config = dict(
    encoder_arch='conformer',
    vocab_size=56,
    encoder_norm='rmsnorm',
    encoder_mlp_ratio=4,
    encoder_fused_qkv=True,
    encoder_layers=12,
    text_encoder_causal=False,
    text_encoder_norm_position='pre',
    text_encoder_layer_scale_init=0.1,
    lr=0.0013,
    beta1=0.9,
)
Rows from block 4 of the audio encoder of a small contrastive audio-text model, named by matrix and row number. Rows with one number belong to one neuron. Each number is 128 + 32 x the weight over its row's rms, rounded and kept within 0 to 255. All counts start at 0.
After each neuron's rows are labels from the 100 clips, of 14976, where the neuron reaches its highest value: "responds to" is what is common among them; "peak on" is the class under the peak. Only what is clearly more common there than usual is listed. The data: synthesized solo parts of chorales (CocoChorales). In brackets: how many of the 100, against the usual share in percent.
# fc1: second MLP up (encoder.blocks.4.mlp.fc1.weight, 640x160), inputs 0-159
# fc2: second MLP down (encoder.blocks.4.mlp.fc2.weight, 160x640, transposed), outputs 0-159

fc1.579 [114 167 174  57 103 118 110 150 157  89 101 107 156 114  89 142 129 106 168 168  94 169 127 119 164 100 150 112 144 112 130  77 114 149 117 105  90 156 132  51 126 113  55  61  86 111 137  98  94 177 140  98 165 153  48 149 175 132 114  90 120 101 126 100 146 127 142  98 111 197  93 152 172 150 179 137 100 113  70 110 107  82 144  92 165 171 184 125  56 164 124 109 125 160 101 130 185 118 123  88  93 122 123 102  81 124 178 138 156 114 147 114 112  93  73  88 120 155 123 138  66 119  71 158  91 131 126 129 119 136 117 101 140 122 145 151 101  88  90  75 151 126 114 132 125  61  76 118 106 128 114  88 141  51 155 106 148 137 135 136]
fc2.579 [149 138 126 122 150 183 110 109 168 114 202 110 117 137 160  75 149 152 155 109 157 131  77 158 115  89 154 155 148 106 156 167 157 115 122  78  98 102 129 149 145 159 136 107 133 162  99  54 119 178 151 121 148 148 204 129 139 125 158 162 111 124 147 144 155 191 120 195 111  93 111 143 118  87 171 115 203  92 117 173 104 160 149 135  88 111 145 156 161 110 122 128 146  62 171 166 137 138 140 170 113 142 122 121 139 126  90 186 136 152 194  93  94 133 144 110  98 106 106  92 201 128 162 183 123 132 183  97  85  99 168  96 109 135 182 182 105 132 150 111 126  85 153 148 132 146 178  96 130 138 126  99 154 195 131 134  38  92 145 161]
responds to: note D#4 (62 vs 11.2); trombone (38 vs 7.3)
peak on: D#4 (60 vs 4.6)

fc1.381 [145 100  58 157 139 145 134  95 159 111 163 107  94 133 114 107  83 161 162 109 175 142 150 182 111 101 103 124 108  90  88 100 104  70 154 162 140  81 175  82 121 143 139  92  70  90 135  98 164 188 166 152 129 134 165 165 151 108  56 105 180 163 152  77  64 130 125 114 105 101  94  59 140 120  99  92 134  85 183 155 128 119 155 152 169 129 141 104 118 107 146 162 148  87  79 141 121 173 159  99  89 135 173 160  89 108 106 145 159  92 133 128 146 115  71 118 149 111 126  85 106 174  83  62 107 161 105 157  51 150 106 136 103 139  68 139 110 164 146 141 128 133 162 176 121  83 124 131 152  96 133 118 142 160  72 150 106 134 116  77]
fc2.381 [155 122 157 194 124 126  81 152 121 135 127 117 166  88  80  87 140 145 113 118 141 142  98 161 164 130  91 173 166 173 177 176 147 117 130 126 113 158 100 166 116 165 158 123 183 219 153 129 148 105 127 174 186 137 143 172  98 139 175 106  84 117 149 144 172 141 106 133 118 121 155 186 137 120 106 171 119  92 163 123 134 126 125 122 132 130 123 143 118 148 114 133 150 139 124 104 177 121 104 105 214 140 151 120 106 150  81 115 142 109 150 130 173 120 199 149 125 129 123 155 163 159 191 202 146 148 195 122 127 128 160 111 159 183 148 187 149 153 145 118 183 128 103 140 165 157 156 166 176 161 168 152 190 159 124 181 213 146 134 186]
responds to: note D5 (83 vs 8.2); violin (68 vs 14); note E5 (35 vs 7.4)
peak on: D5 (79 vs 3.3)

fc1.135 [127 196 139 112 143 147 163 104 129 151 156 114 173 146 163 106 167  91 105 176 116 143 158 120  94  72 154 156 111  66 122  87 156 137 113 153  73 149  87 152 128 123 157  93 119  95 140 111 138  75 131 162 165 122 127  88 113  55  25 105 150 168 121 149 162  63 101 114  76  57 180 170 131  98 139 133 130 178 132  80 105 114 153 138  72 115 110 146 167 119 113 137 134  78 135  98 104  99 101 137 116  47 129 124 113 118 166 111 163 167 147 107 153 122 151 119  80 134 171 170 131  85 130  89 105 113 156  82 118 109 164  84  86 101 175 120 152 106  84  87 113 137 141  88 121  75  95  52 114 138 153  83 111 141  86 130 113 129 127 105]
fc2.135 [101 131 125 157 158 157 165 139 135 136 108 167 143 136 108 158 190 189 103 139 146 159 164  56 191 167  77 148 127 235 154 214 139 128 162 121 131 191 122 143 138 129 143 146 128 213 135 165 121 137 187 171 118 129 119 145 143 143 115 121 161 108 119 114 183 125 138 166 206 191  55  65 150 160 151 116 114  78 106 105 124 119 107 121 181 184 130 140 144 163 134 115 119 137 119 131 158 100 156 134 131 171 125 119 104 156  90 128 147 120 159 113 147 145 158 124 190 110 109 120 151 175 109 157 105 163 183 127 116 167 145 125 136 131 161 183 114 169 160 109 132 111 143 138 174 152 188 172  94 144 153 175 108 106 140 111 122 114  99 160]
responds to: note D4 (52 vs 12.4); note D#4 (37 vs 11.2); viola (35 vs 8.6)
peak on: D4 (42 vs 4.9)

fc1.610 [173 151 108 135 115 145 112  91  96 106 148 104 124 115 119 100  91 117 178 155  60 143 142 155  68 153 106 100 129 141 102 121 159  69  91 153  66 124 112 142  75 132  71  93  85  67 114 106 118  89  76 181 156 140 148  91 101 139  87 122 135  94 118  79 141 150 136  86 126 103 162  87 175  70 113  90 107 124 105 117 149  87 113  69  81 110 165 102 128 155 130 108 126 118 146 146 110  95  81  94 161 141 134  95 125  89 105 130 177 198 151 132 127 139 113 118 155 126  72 121 129 145 171  62  82  57 108  77 167 118 102 112 141  76 160  99  85 155  96 151 140 170  79 147 155 130  88  79  76  98 134 115 156 154  96 120 106 128 141  53]
fc2.610 [123 125 130 104 131 143 130 191 168 179 134 152 110 137 154 162 125 150 131 146 186 170 105 186 230 132 100  91 189 162 121 139 120 166 141  53 127 139 103 106 140  96 158 109 179 155 152 114 130 171 206 116 154 139 166 151 162 147 178 162 133 137 170 102  47 172 148 136 165 165 137 115 128 181 141 171  77 127 170 106 159 127 131 163 132 103 132 132 124 130 132 108 145  85 122  82 103 127 134 138 157  86 153 121 146 177 102  82 135 124 162 137 141 129 117 120 107 144  94 116 105 187  93 172 194 168 145 139 103  91 131 117 119 102 186 152 165  89 112 122 107 137 215 145 180 127  86 137  98 183 175  82 136 100 144 119 110  85 134 142]
responds to: note D5 (30 vs 8.2); note D#4 (30 vs 11.2)
peak on: D#4 (28 vs 4.6); D5 (26 vs 3.3)

fc1.452 [117  70 132 108 169 135 131 126 121  63 140 132 137 141 104 130 109 120  95  87  96 136 110 134 118 121 104  87 142 157 150  53  39 164 154 164 106  96  98 128 103 137 119 126 136  92 106 149  84  90  89 152  76 141 152  82  89 131 173 108 108 111 160 130 105 200 114 143 115 143  81 126  91  89 143 108 155 139 175 140 122 127  66 124 102  70 104  79 126  85 162 134 146  84 111 150 145 139 127 112  86 111  56 143 173 119 205 116 139  81  85 126 143 158  99 154 110  83  70 121  98 117  94  99  79 106 137  93 143 104  85 127  92 113 137  67 110 142 111  89 137  74 146 156  65 108 136 148 111 161  95 186  59 122  62 121  99 148 136  94]
fc2.452 [122 149 149 151 149  82 118 124 118 118 159 114 105  98 119 105 176 174 121 146 161 151  99 137 105 112 136 142  81  76 111 113 175 173 120 151  91 173  75 140 144 113 127 170 152 170 125 162 114 142 136 195 136 129 154  89 156 101 142 196 195 116 133 109 113 156 127  94 173 134 108 120 161 135 135  91 137 150 134 165 114  98 155  91 122 155 148 150 106 116 130  89 155 139 144  51 158 109 173  94 221 154  80  92 111 157 122  53 152 125 197  58 196 138 161 119 155 121  80 165 102 150 181 125 139 155 103 170 152  97 171 166  96 138 181 132 114 199 164 119 186 151 108 134 115 157 154 140 122 142 165 156 179 116 171 132 113 108 154 172]
responds to: note D#4 (92 vs 11.2); clarinet (63 vs 8.9); note F4 (43 vs 9.3)
peak on: D#4 (87 vs 4.6)

fc1.10 [147  94 152  91 165 105 182 180 104  82 148  93 147 148  93 105 164 103 139 170 116 109 129 141 151 105 165  45  93  95  89 108  70 158 146 111 115  99 137  84  83 161 131  91  88  89  79 123 100 129 113  65  93 115 120 112 156 150  91 100 102 112 103 171 130 110 120 112  64 116 144 167 116 137 152 108 151 126 135  71 103 128  85 174 103  74 121 112 157  94 119 151 110  96  94 105 127 151 100 115 102 153 118 101 130 111 139  96 155 161  63 118 108 143 106 125 154 136  84  73  93  87  79  92 113 100 118  77 139  85  87  71  79  83  63 106 135 113 139 129  81  93  71  63  95  66  93 102 152 125 124  66 149 139 153  90 162 131 143 134]
fc2.10 [121 118 219 165 167  47 168 196 106 134 150 117 167 140 160 106 138 128  94 184  85 143 116 199 145 109 129 132  82  76  88 137 161 163 103 145 203 137 140 136 104 109 149 112 127 130 168 119 121 147 104  35 149 102 109 110 159 150 141  85  70  82 160 146 145 155 156 152 111 113  91 161 150  97 145 104 147 104 153 141  98 107 111 117 139  80 136 172 123 151 100 147 153  71 158 101 115 139 165 121  70  82  84  96 132 110  93  97 145 176  92  80 141  94 108 141  96 103 108  75 101 135 200 184 135 125  98 121 104 135 145  72 154  83 108 105 123 132 108 120 128 130 110 145 147 150 138 111 166  92 151  84 147 129 166 117 119  74  96  77]
responds to: note D5 (100 vs 8.2); note C5 (49 vs 10.4); flute (46 vs 8.6); note E5 (28 vs 7.4)
peak on: D5 (100 vs 3.3)

fc1.456 [149 170  98  57 108 120 157  92 140 157 160 134 142 102 121 136  75 129 134 122 102  78 163  79 112 154 102 100 124 108 118 120 124 151 137 183 154  65  96 132 158  64  87 159 145 125  99 133 123 161 103  98 123 118  97  63 144  97 145 140 159 129 130  99 108 119 141 132 116 145  90 147 120 170  98 151 161  98 114 113 137 122 122 100 140 187 132 104 149 127 114 102  98 132 156 176 158  39 139 117 183 177 128 126 139 161 145 183 156 103 141 142 137  57 116 112 116 110  29 110 113 112  81 131 135 158 171  45 102 164 110  79  46 120 165  79  93 103  93 117 136 110 149 152 129 134 101 102 132 152  60 141  73 173 128  79 121  59 101 125]
fc2.456 [112 175 122 196 128 154 113 161 149  64 133 120 165  96 134 182 203  99 112 124 159 116 143 163 162 141 148 110 153 179 127 143  77 102 114 127 134 151 190 190  64 174 157 114 145  86 149 124 121 132 119 168 106 104 113 142  74 188 115  77 166 182 159 166 106 138 115  86 170 113  91 134  96 132 135 107 110 146 145  78 121 127 128 157 147 137 154 164 127 158 137 165 211 157 117 121 133 203 161 146 114  91 153 139 110  96  69 176 125 167 144 169 109 164  94 142 109 136 179 203 154 129 196 146 144 154 105 144 104 105 135 160 169 127 118 169 119 146 149 123 169 111 113 112 132 138 148 121 138 133 190 114 110 121  79 159 207 149 168 134]
responds to: note C#4 (99 vs 12.2); note C4 (41 vs 10.8); viola (30 vs 8.6); instrument: tuba (26 vs 8.7)
peak on: C#4 (99 vs 4.3)

fc1.138 [101 136 125 156 136 110 159 136  79  92  58 157 117 129 160  86 117 149  63 155  98 130 126  86 156 146 115 149 109 161  66  94 112 104 103  96 100  97 115 100  94  97 105 139  98 100 125 127 117  97 127 119  68 158 129  82 144 173 109 148 124 146 135  78 153 125 135 129 110 141 171  82 136 138 130  69 106 104 128  70 148 110  91 166 134 115 147 125 111  92  94 115 128  71 114 178 119 162 161 152 150 120 136  89 145 192 102  75 156 117  83 156 141 134  82 109 131 127 103  98 107 142 147  41  67 136 107  99 129 136 113  55  85 107 100  86 111  79 142 114 132 156 156 130  79  98  84 142  90  85  96  43  68 126  72  66 105 129  75  81]
fc2.138 [125 148  97 151 125 134 159 108 182 145 160 168 146 101 106 137 162 109 153 134 158  64 108  94 141 141 107 168  90 188 149 142 135 186  97 189 168 172 112 155 157 173 159 187 191 172 126 185 119 152 108 130 106 162 137 117 151 137 155 122 102 105 134 153 171 166 120 147 162 116 117 122 133 169 131 110 168 144 111  89 100 124 153 118 145 215 149 178 133 122 151 138 118 123 171 154 154 155 152 107 114 156  77 122 128 164 129 123 143 167 171 120 121 146 169 138 123 115 135 152 147  83 106 212 111 183 113 172 207 116 143 143 112 164 117 101 146 109 120  95 137 132 105 141  75 154 190 240 152 155 202 174  76 142 138 137 155 147 123 151]
responds to: note C#4 (100 vs 12.2); tuba (41 vs 8.7); note G#3 (35 vs 8.3); note B3 (32 vs 9.4)
peak on: C#4 (100 vs 4.3)

fc1.514 [138  71 126  83 163 145 121 132 150  96 102 150 104  69 165 116  62 135  51 130 142 136 103 110 151  81 143 144  52  91  71  61 136 112 145  80  85 126  91  94 151  80 131  82 147  78 126 153 118  90  81  84 119 158 130  57 118 120 119 149 122 111 124  95 137 175 111  59 157  96 139 103  93 132 151  72 148 134 100 131 131  74  89 100 126  90 133  98  97 113 149 120 127 113  95 166 150 114 183 185  99 112 116 109 135 158 142 177 112 148 100  96  88 114 139 103 112 121  70 160 115 122 124  93 128 117  68 134 103  83 121  71 104 115 129 112  98  95 145  66  83  75  98 114  99 107 138  92  98 103 141 110 125 101 115  46 106 129  76 114]
fc2.514 [168 147 124  82 128 128 162 133  52 128 123  84 113 118 143 170 125 111 110 132  86  91 124 145 102 170 139 110 135 185 142  93  61 110 166 178 106  88 134 182 134 130 130 150  80 128 165 148 113  78 100 134  97 134 140 152 138 123 112 119 146 111 159 165 138 164 155 202 147 105 158 149 120 114 123 155 112 176 129 138 134 157 128 122  97 168 189  60 133  67 141  99  34 117 108 192 158 112 128 108 182 141 123 114 121 174 115 149 168 131 114 120 103 151 194 157 171 147  83 151 173 133  49 189 115 147 118 147 155 149 147 150 108 117 131 120 107 115 164 143 164 132 226 147 188 138 133 207  99 158 144 138  77 118 100 147 134 115 105 133]
responds to: note D#4 (56 vs 11.2); note D#3 (53 vs 2.4); clarinet (45 vs 8.9); instrument: bassoon (39 vs 8.5)
peak on: D#3 (52 vs 0.9); D#4 (46 vs 4.6)

fc1.57 [139 100 109 118 158 109  89  62 149 134 126 129 127 140 139  88  63 162 152 107  52  98  89 112  57 121 115 164 141  63 130 162  75 154 120 136  93 148 134 108 119  72  96  90 112  68 140 139 119  57 114 157  93  89 165  99 158 125  90 126 176 118  84  36 138 103 163 144 152  69 149 129 148 104 110  98 156 103 138 129 106 131 131 131  99 149 156 128 147  93 125 144  45 120 142  97 154 106 123 103  75 159  70 102 149 157 145 122 122 165 145  93 139  90  97 120 130 145  67 146 129 114 130 102 105  85 115  93 185 135 178 127  19  93 145 114 114 152 127 130 183 129 139 111 150 114 114  93  75 140  93 108 138 135 157 141  79 147 103 156]
fc2.57 [138 161 111 166 113 110 127 162 116  95  90 153 146  90 124 177 177 122 124 129 177 165 131 188 216 162 111 137 147 217 120 148 196 140 116 103 183 179 132 133 117 154 133  98 185 123 144 106  95 228 164 119 161 157 133 122 144 159 137 106 132 162 162 138 161 120  98 102 116 178 105 123  90 185 166 168 117 186 141 115 117 121 137 168 118 137 101 189 100 156 124 122 194 155 154 122 124 154 176 152 160  95 139 167 157 105  63 162 139 149 190 167 120 159 106 113 112 138 174 148 157 105 131 198 133 159 136 164  97 102 112 121 180 106 141 128 107  76  78 159 130 144 116 182 130 116 122  92 109 118 186 102 120 104 125 156 135 123 155 120]
responds to: trombone (65 vs 7.3); note D#4 (54 vs 11.2)
peak on: D#4 (47 vs 4.6)

fc1.37 [163 157  86 115 122  33  83 108  78  83 141 182 110 151 119 125  52 137 127 142 137 137  71  72  72 130 114 143 147 143  91 117  97 138 114 118 132  72  88  83 109 119 108  75 135 120  92 120 121 100 105 107  72 175 130  91 132 164  78 164  98 130 109 130  96  81 160  57  70 126 124 105 130 113  98 113 157 110 153 120  60  93  73 103 102  89 104 124 139 108 117  94 151 104 108 113 125 107 133 163 152 127 134 167 132 143 141 131 106  70 117 104 146  85 140 170 127 170 119 155 103  65 156  88 132 132  97  93 139 126 134 100  80 139 111  26 123  88 120 117 142 125  87 145 134 125  74 100  88 147 116 135 143 166 105 128  99  49 141  73]
fc2.37 [145 118 146 167 139 156 146 165 113  92 152 149 120 113 116 191 230 105 160 123 184  98 137 114 137  95 132 126 131 139 151 140 118 131 119 156 153 126 138 182 151 152 110 164 190  74 117 135 125 129 140 116 143 116 131 158 123 147 133  90  95 177  75 109 156 144 113 173 118 116 145 160 126 111 110 151 166 148  86  71 127 139 129 152  91 141 142  70 139 147 140 156 158 129  94 114 116 145  78 116 110 124  97  84  94 160 155 143 130 150 201 176 103 183 146 122 130 146 138 135 201 171 193 147 137 148 164 162 201 136 152 165 144 165 164 194 117 182 183 159  99  82 168  64 108 165 170 178 211 170 135 121 123 143 114 133 171 179 148 141]
responds to: trombone (79 vs 7.3); note F#4 (76 vs 8.7); note A#4 (27 vs 10.6); note F4 (26 vs 9.3)
peak on: F#4 (73 vs 3.6); A#4 (25 vs 4.6)

fc1.203 [108 159 126 145 146  53 109 114 102 162 145 183 147 159 102 168 153 137 130 103 184 119 124 177 133 125 135 118  61 163 140 126  93 129 135 152 136 153 140  33 141 111  89 115  64 160 165 109 136 124 120  74 102  96 144 121 131 120 136  55  97 115  88 161  97 131 162 142 119 131 133 126 148 179 143 147 177 123 136 102  97 142 126 157 163  80  78  74 122 146  78  69 109  78 107  98 167 171  92  84  83 171  79 135 101 169 126 106 143 173  56 131  92 143 138 110 133 154 133 107 150 141  92  85  89 103 113  69 104 123 128  94 143  99 102 155 120 126 152 160 122  86 110 151  65 112 129  70 156 136 109 120  67 139  47  91 103 129  84 150]
fc2.203 [109 163 163 105 128 131 147 159 150 128 120 110 151 128 142 132 100 163 125 123 156 123 144 160 141 116 155  97 173 191 131 129 184 187  88  97 104 171 190 189 167 152 115 106 204 176 134 173 107 129 131 184 176 140  99 149 120 148 175 140 134 117 129 114 135 200 121 157 106 156 142 151 139 113 110 135 160 137 104 146 140 140 111 103 100 169 161 134  80 106 132 142 111 169 154 138 131 135 131 140 207 177 212 126 140 116 126 143 122  90 174 130 146 167 157 125 212 132 105 135 147 123 188 209 154 151 130 163 100 103  98 175 124 143 135 138 110 111 109 117 122 144 154 202 140 172 114 179 125 169 186 129 119 148 181 192 142 149 155 212]
responds to: note D4 (34 vs 12.4)
peak on: D4 (26 vs 4.9)

fc1.580 [138 141 116  96 147 113 122 158 151  94 101  81 143 146 154  83 123 166 162 134 113 138  84 113 161 113 178  58  58 134  91 117  73  81 107 146 145  78  82 152 139 143 138 113  87 151  89  99 134 156 151  93  61 162 152 145 136 157  58  85  67 110 116 146 124 143 142 138  90 103 177 164 120 130 139 132 116 140 118  75  97 167 109 120 165  81  66 116 134 127 119 119 134  68 111 111 177 111 116 136  77 140 125 132 116 162 106 110 187 167  85  94 102 116 136 124 138 159  81 119 110  51 115 133  98 137 113  76 103  80  91 108 119 116  47 114 120 114 134  89  70 133  82 108  89 120 100  15 100 115 108  88 118 146 139 110 110 131 105 112]
fc2.580 [ 93 164 182  98 164 144 102 150 135 152 125 120 107 125 141 125 127 141 107 173  97 121  97 157 192 144 144 146 108 112 108 143  88 170 180  61 142 154 216 113 112 165  36 120 146  95 132 140  92 102 177 132 139 119  96 120 144 122  54  91  97 176 111 157 164 130 117 104  70  76 190 189 137 106 113 131 178 111  91 147  67 145 180 100 100 111 178  82 172 112 150 148 132 143 119  84 131 171 134 152 150 187 109 106 125  95 141 101 148 147 122 138 123  74 126 139 153 125  93  98 170  96 161 113 103 151 121  81 102 100  79 155 141 152 157 151 122 107  76 131 121 109 109  89 143 122 160  67 156 138 116 139 112 159 152 152 103  89 101 211]
responds to: trombone (61 vs 7.3); note D#4 (61 vs 11.2); oboe (25 vs 7.3)
peak on: D#4 (51 vs 4.6)

fc1.508 [112 154  98 116 105 150 129 151  89 115 124 137 169  78 129 148 139  93 101 112  72 154 108 103 102  99 120  56  71  52  89 120  95 140 109  77 127 101  98 139 107 142  66 165  93 140  84 139  82 135 148 127 134 162  65 116 126 138 108 174 121 145 124 137 159  89 108  60 125 156 136  90 106 115 156 135 114 127 123 126 117  87  78  84 111 108  98 117 159  97 123  95 109  89 125 142 164 133 160 185 103 117  81 113 111  90 187  97 172 144  82 154 152  83 155 120 154 124 138 177 127 114 157  85  85  84  82 153  93 125 165 148  90 133  91 138 107 102  86 109  64 107  97  74  94  40  73 145 111 104 108  56 178 122 141  80  96 141 136 121]
fc2.508 [103 126 119 115 135 142 132 120  91 135 140  92 137 167 159  73  84  80 174 126  63 114 210 147 190 160 129 182 137 115 120 137 128 139  91 198 118 102 148  91 149 190  91  60 110 115 134 125 124 161 109 138 135 123  91 180 115 156 105 131  93 189  99 157  96  63 146 156 159 115 119 129 132  82 113 143 177 119 158 124 111 134 205 140 119 132 144 125 112  92 130 142 171 137 133 130 140 181 147 128  82 103 158 109 152 106 180 142  86 151 116 106  98 126  96 166 136 113 164 149 165 160 140 183 126 125 123 134 170 140 197 209 145 176 116 132 180 114 127 151 161 153 125  99 107 120 137 202 130 199 137 195 121 154 133 204 110 138 153 150]
responds to: note D4 (53 vs 12.4); horn (31 vs 7); note A4 (29 vs 8.7); trombone (28 vs 7.3)
peak on: D4 (48 vs 4.9)

fc1.230 [ 95 157 104 103 166 123  94 120 105 151 105 136 149  88 114 123 100 172  94 115  84 145 177 100 127 138 113  59 114 108 101 101  58 114 157 120 138  96  60 134  93  68 109 115  84 143  78  98 177 144 166 160 117 127 107 165 102 172  79 148 107 124 117  89 161  81  99 117  55 134 146 114 101 141  93 125 180 118 130 138 103  98 106  99 141  86 143  73  84 137 154 102 111  76  81 151 137 122  90 187  93 156 112 152 128 217 124 140 154  80 105 192 107 128  98 113 136 112 122 109 115 130  98  98 151 116 152 109  99 104  77  84  69 142 104 143 117 137 113 125  50 103 151  92 101  96  73  84 163 130  81 117 116 137  98  84 144  75  85  94]
fc2.230 [143 151 112 134 139 120 134 136 164 147 165 139 137 221 173 116 156 143 142 224 184 130 149 156 134 115 148 161 151 172 159 143 158 137 134 118 163 178 184 137 113 185 113  81 130  75 168 145  87 152 137 128 173 127 201 121 176  80 177 100 100 117  96 150 127 136  92 171 142  99 130 140 128 112 145 132 156 163 132 167 126 123 119 130 182 141 129 153 134  91 125 113 136 127 196 117 127 124 163  85 102 178 164 105 158  90 123  96 113 146 152  39 130 100 161 114 117 113  96 129 173 119 141 201 116 130 161 183 126  96 124 184 101 125 115  99 117 111  93 129 200 118 101 178 139 187 109 134  60  95 191 140 172 120 164 117  94 107 144 140]
responds to: note G#3 (47 vs 8.3); note A#4 (39 vs 10.6); instrument: violin (37 vs 14); bassoon (30 vs 8.5)
peak on: G#3 (45 vs 2.7); A#4 (32 vs 4.6)

fc1.78 [126 122 123  83  80 113 186 113 144  37 111 125  84 136 102  58 118 143 115 140 154 164 119  70 104 104 135 149  99 140 138  66 119 161  92 102 102 108 120 103 125 114 123 110  77 123  64 179  87 103 134  71  59 122 114 128 163 152 120 186 192 105 109 127 114  70 143 123 142 193 122  54 131 134 186 145 108 101 143 100 173 104 121 126 129 109 162 106 150 141 102 132 103  94  86 129  98 105  90 122 114 141 129 108  95 179 160 140 115 147 139  70  82 115  97 123 127 116 114 112  70 130 131  66 142 118  91  73 142 114 127 101 113  86 117  64 130  95 120 103  98 126 118 140 145 144  44 111 127  87 139 108  55  91 121 134  60 100 120 105]
fc2.78 [137 153  91 160 205  55  90 137 111 144 104  87  89 137 172 134 100 139  47 134 123 131 151 126  72 165 113 151 112 155 123 181 133 107 150 151 127 137 113 142 104 158  87 123 179 115 129 118 118 129 184 149 180 126 129 151 135 107  67 110 142 181 155 151 109 176  93 156 139 167 138 133 107  94 154 110 127 189 137 141 179 130 131 124 181 152 128 124 107  93 128 120 139 175 136  68 116 121 144 142  79 108 171 102 126 154  64  68 144  93 118 106 107 124 180 104 162 132 114 113 159 138 183 152  49 163 108 108  89  99 154 176 115 116 113 137 132 119  96  95 168 116 118 135 194 171 200 221  83 108 155 130 135 167  97  97 130 108 157  92]
responds to: violin (73 vs 14); note C#5 (57 vs 9.9); note G#4 (43 vs 9.4); note C5 (38 vs 10.4)
peak on: C#5 (55 vs 4.1); G#4 (30 vs 3.9)

fc1.554 [154  47 129 154 120  70 168 109 152 106  72 159 128 113  77 107 138 149 126 158 124 138 101 146 177 140 153 156 102 132 120  68 118 139  98  73 102 114 133  68  74 149 128  65 101 142 128 159  73 160 122  74  99 139 129 113 176  95 145 168 127 145  55  52 145  71 134 107 153 172  73  77 108 136 153  92 100 137  78 134 148 101 139 146 191 138 108 149 110 155 142 115 105 142  97 125 144 108 102  48  72  98 101 104 154  97 105 131 108 147 117  99 119  81  72  91 121 103  88 110 131 103 176 127 152 122 142 142 100 124 120  51 157 126 134 116  67 117 152 114  94 128 109  93  91 148 122  77  90 117 130 111  91 145  94 129 116 139  67  86]
fc2.554 [131 170  54 106 137 129 138  63  94 173 155 106 125 154 129 130  79 112 152 120 105  79  88  71 113 187 137 151 133 169 167 196 155 156 132 150 155 154 170 154 154 124  93 164 122 197 119 126 136  95 126 144 142 156 132 125 146 112 162 137 148  62 214 112 127 132  89 176 138 109 199 139 157 154 109 128 116 140 163 150 172 122 172 103 129 140 202 184 126 140 111 107  90 159 135 162 171 103 116 102 130 199 108 117 114  78 128  82 117  80 107 103 136 150 152 108 150 118 141  97 177 138  50 115 150 123 169  66 147 120 152 172 119 122 113 147 205 100 169 120 119 139 121 158 130 101 130 181 151 132 149 177 160 177 138 147 152 135 167 148]
responds to: note G#3 (51 vs 8.3); note C#4 (36 vs 12.2); tuba (33 vs 8.7); instrument: viola (30 vs 8.6)
peak on: G#3 (42 vs 2.7)

fc1.542 [144 120 143 140 117  69 171 164 125 100 142  71 132 146 199 126 136 190 109 172  89 126 126 124 130 141 135 120 130  62 125  88 124 144  92 145 150  65 104  92 177 141 142 110  82  83  76 158 154  60 179  89 168 100 119 142 151  82  71 139 138 127  91  96 125 107 139 130 164  94 146 102 137 175 192  77 120 191 156 126 117  73 135 180 102 120  84  96 145  97 140  92 128 108 176 159 120 169 154 119 149 153 131  89 159 127 170 141 168 161 123 119  90 127 103 111  93  82 119 104 143 155 148 107  89 117 121 107 147 102 171  94 121  95 101  96 139 135 161  59 122  50 146 139 179  97 122 104 122  93  99  51  67 131  89 134 129 103 109 102]
fc2.542 [104  91 137 112 128  66 133 153 152 171 117 147  93 211 108 139 139 141 108 183 100 178 159 170 121 208 187 158 122  97 115 156 165 222 146 127 134 141  46 126 140 115 106 161 135 114 159 143 133 129 198 114 177 151 131 171 197 113 129 129 142 135  87  95 107 120 114 109 179 203  79 126 149 136 147  78  94 118 120 194 203 115 180 118 166 159 120 152 134 112 160 115  99 155 110 139 122 106 135 112 120  96 110 122  84 145 107 103 167 109 169 100 167  81  77 146 144 111 116 116  79 160 117 101  87 107 121 160 123 135 154 118 113  86 112 153 108 126 136 134 170 190 149  88 107 121 120 181 152 151  99 116 111 109 166  94 134 112 133  78]
responds to: violin (78 vs 14); note G#4 (70 vs 9.4); note C#5 (28 vs 9.9)
peak on: G#4 (68 vs 3.9)

fc1.352 [135 120 109  98 163 104 110 164  52 177 190 219 165 118 131 110 125  83 140 144 159 147 131 142 176 119 162 154 109 137 104 140 115 147 120 161 111  73 118 133 115 159 105 163  68  50 160 124 108  99  84 109 103 151 140 116 184 168 135 126  88  93  54 116 102  89 149 139  94 198 137 104 109 169 143 156 112 126 111 162 128 130 100 130 161 142 176 132 132 160 112 133  98  93 146 163  93 159 202  84 153 146 122 142  96  95  99 131 101 176 114  98 156  55  79 106 113 160 175  88 163  73  75 111 137  89 128 138 157 128 123 139 102 158  89  72 119 138 170 138  82 117  83 100  71 153 104 128 168 169 119 143 126 146 104 144 158 160 150 124]
fc2.352 [152 111 161 128 146 123 105 196 187  77 133 124 165 121 112 103 102 103 138 150 131 133 150 167 153 122 214 159 155 138 166 118 150 178 145 122 202 160 190 180  99 209 121 123 216 131 141 118 121 121 150 106 124 157 102 154 147 149 145 123  76 121 125 126 103 176  90 127 175 141 119 177 109 131  75  67 174 169 143 148 161 160 188 105 121 150 120 161 156 151 128 145 145 138 109  88 120  81 101 101  83 153 105 103 118 102 161 110 106 133 124 121 115 126 147 126 132 143 148 131 134 103 255 141 215 156 113 166 106 135 163 183 124 141 107 150 161 174 130 148 173 120 156 149 121 140 158 153 153 165 162 130 144 148 153 119 112 113 151 122]
responds to: note D4 (68 vs 12.4); bassoon (56 vs 8.5); note D#4 (37 vs 11.2); note C4 (31 vs 10.8)
peak on: D4 (63 vs 4.9)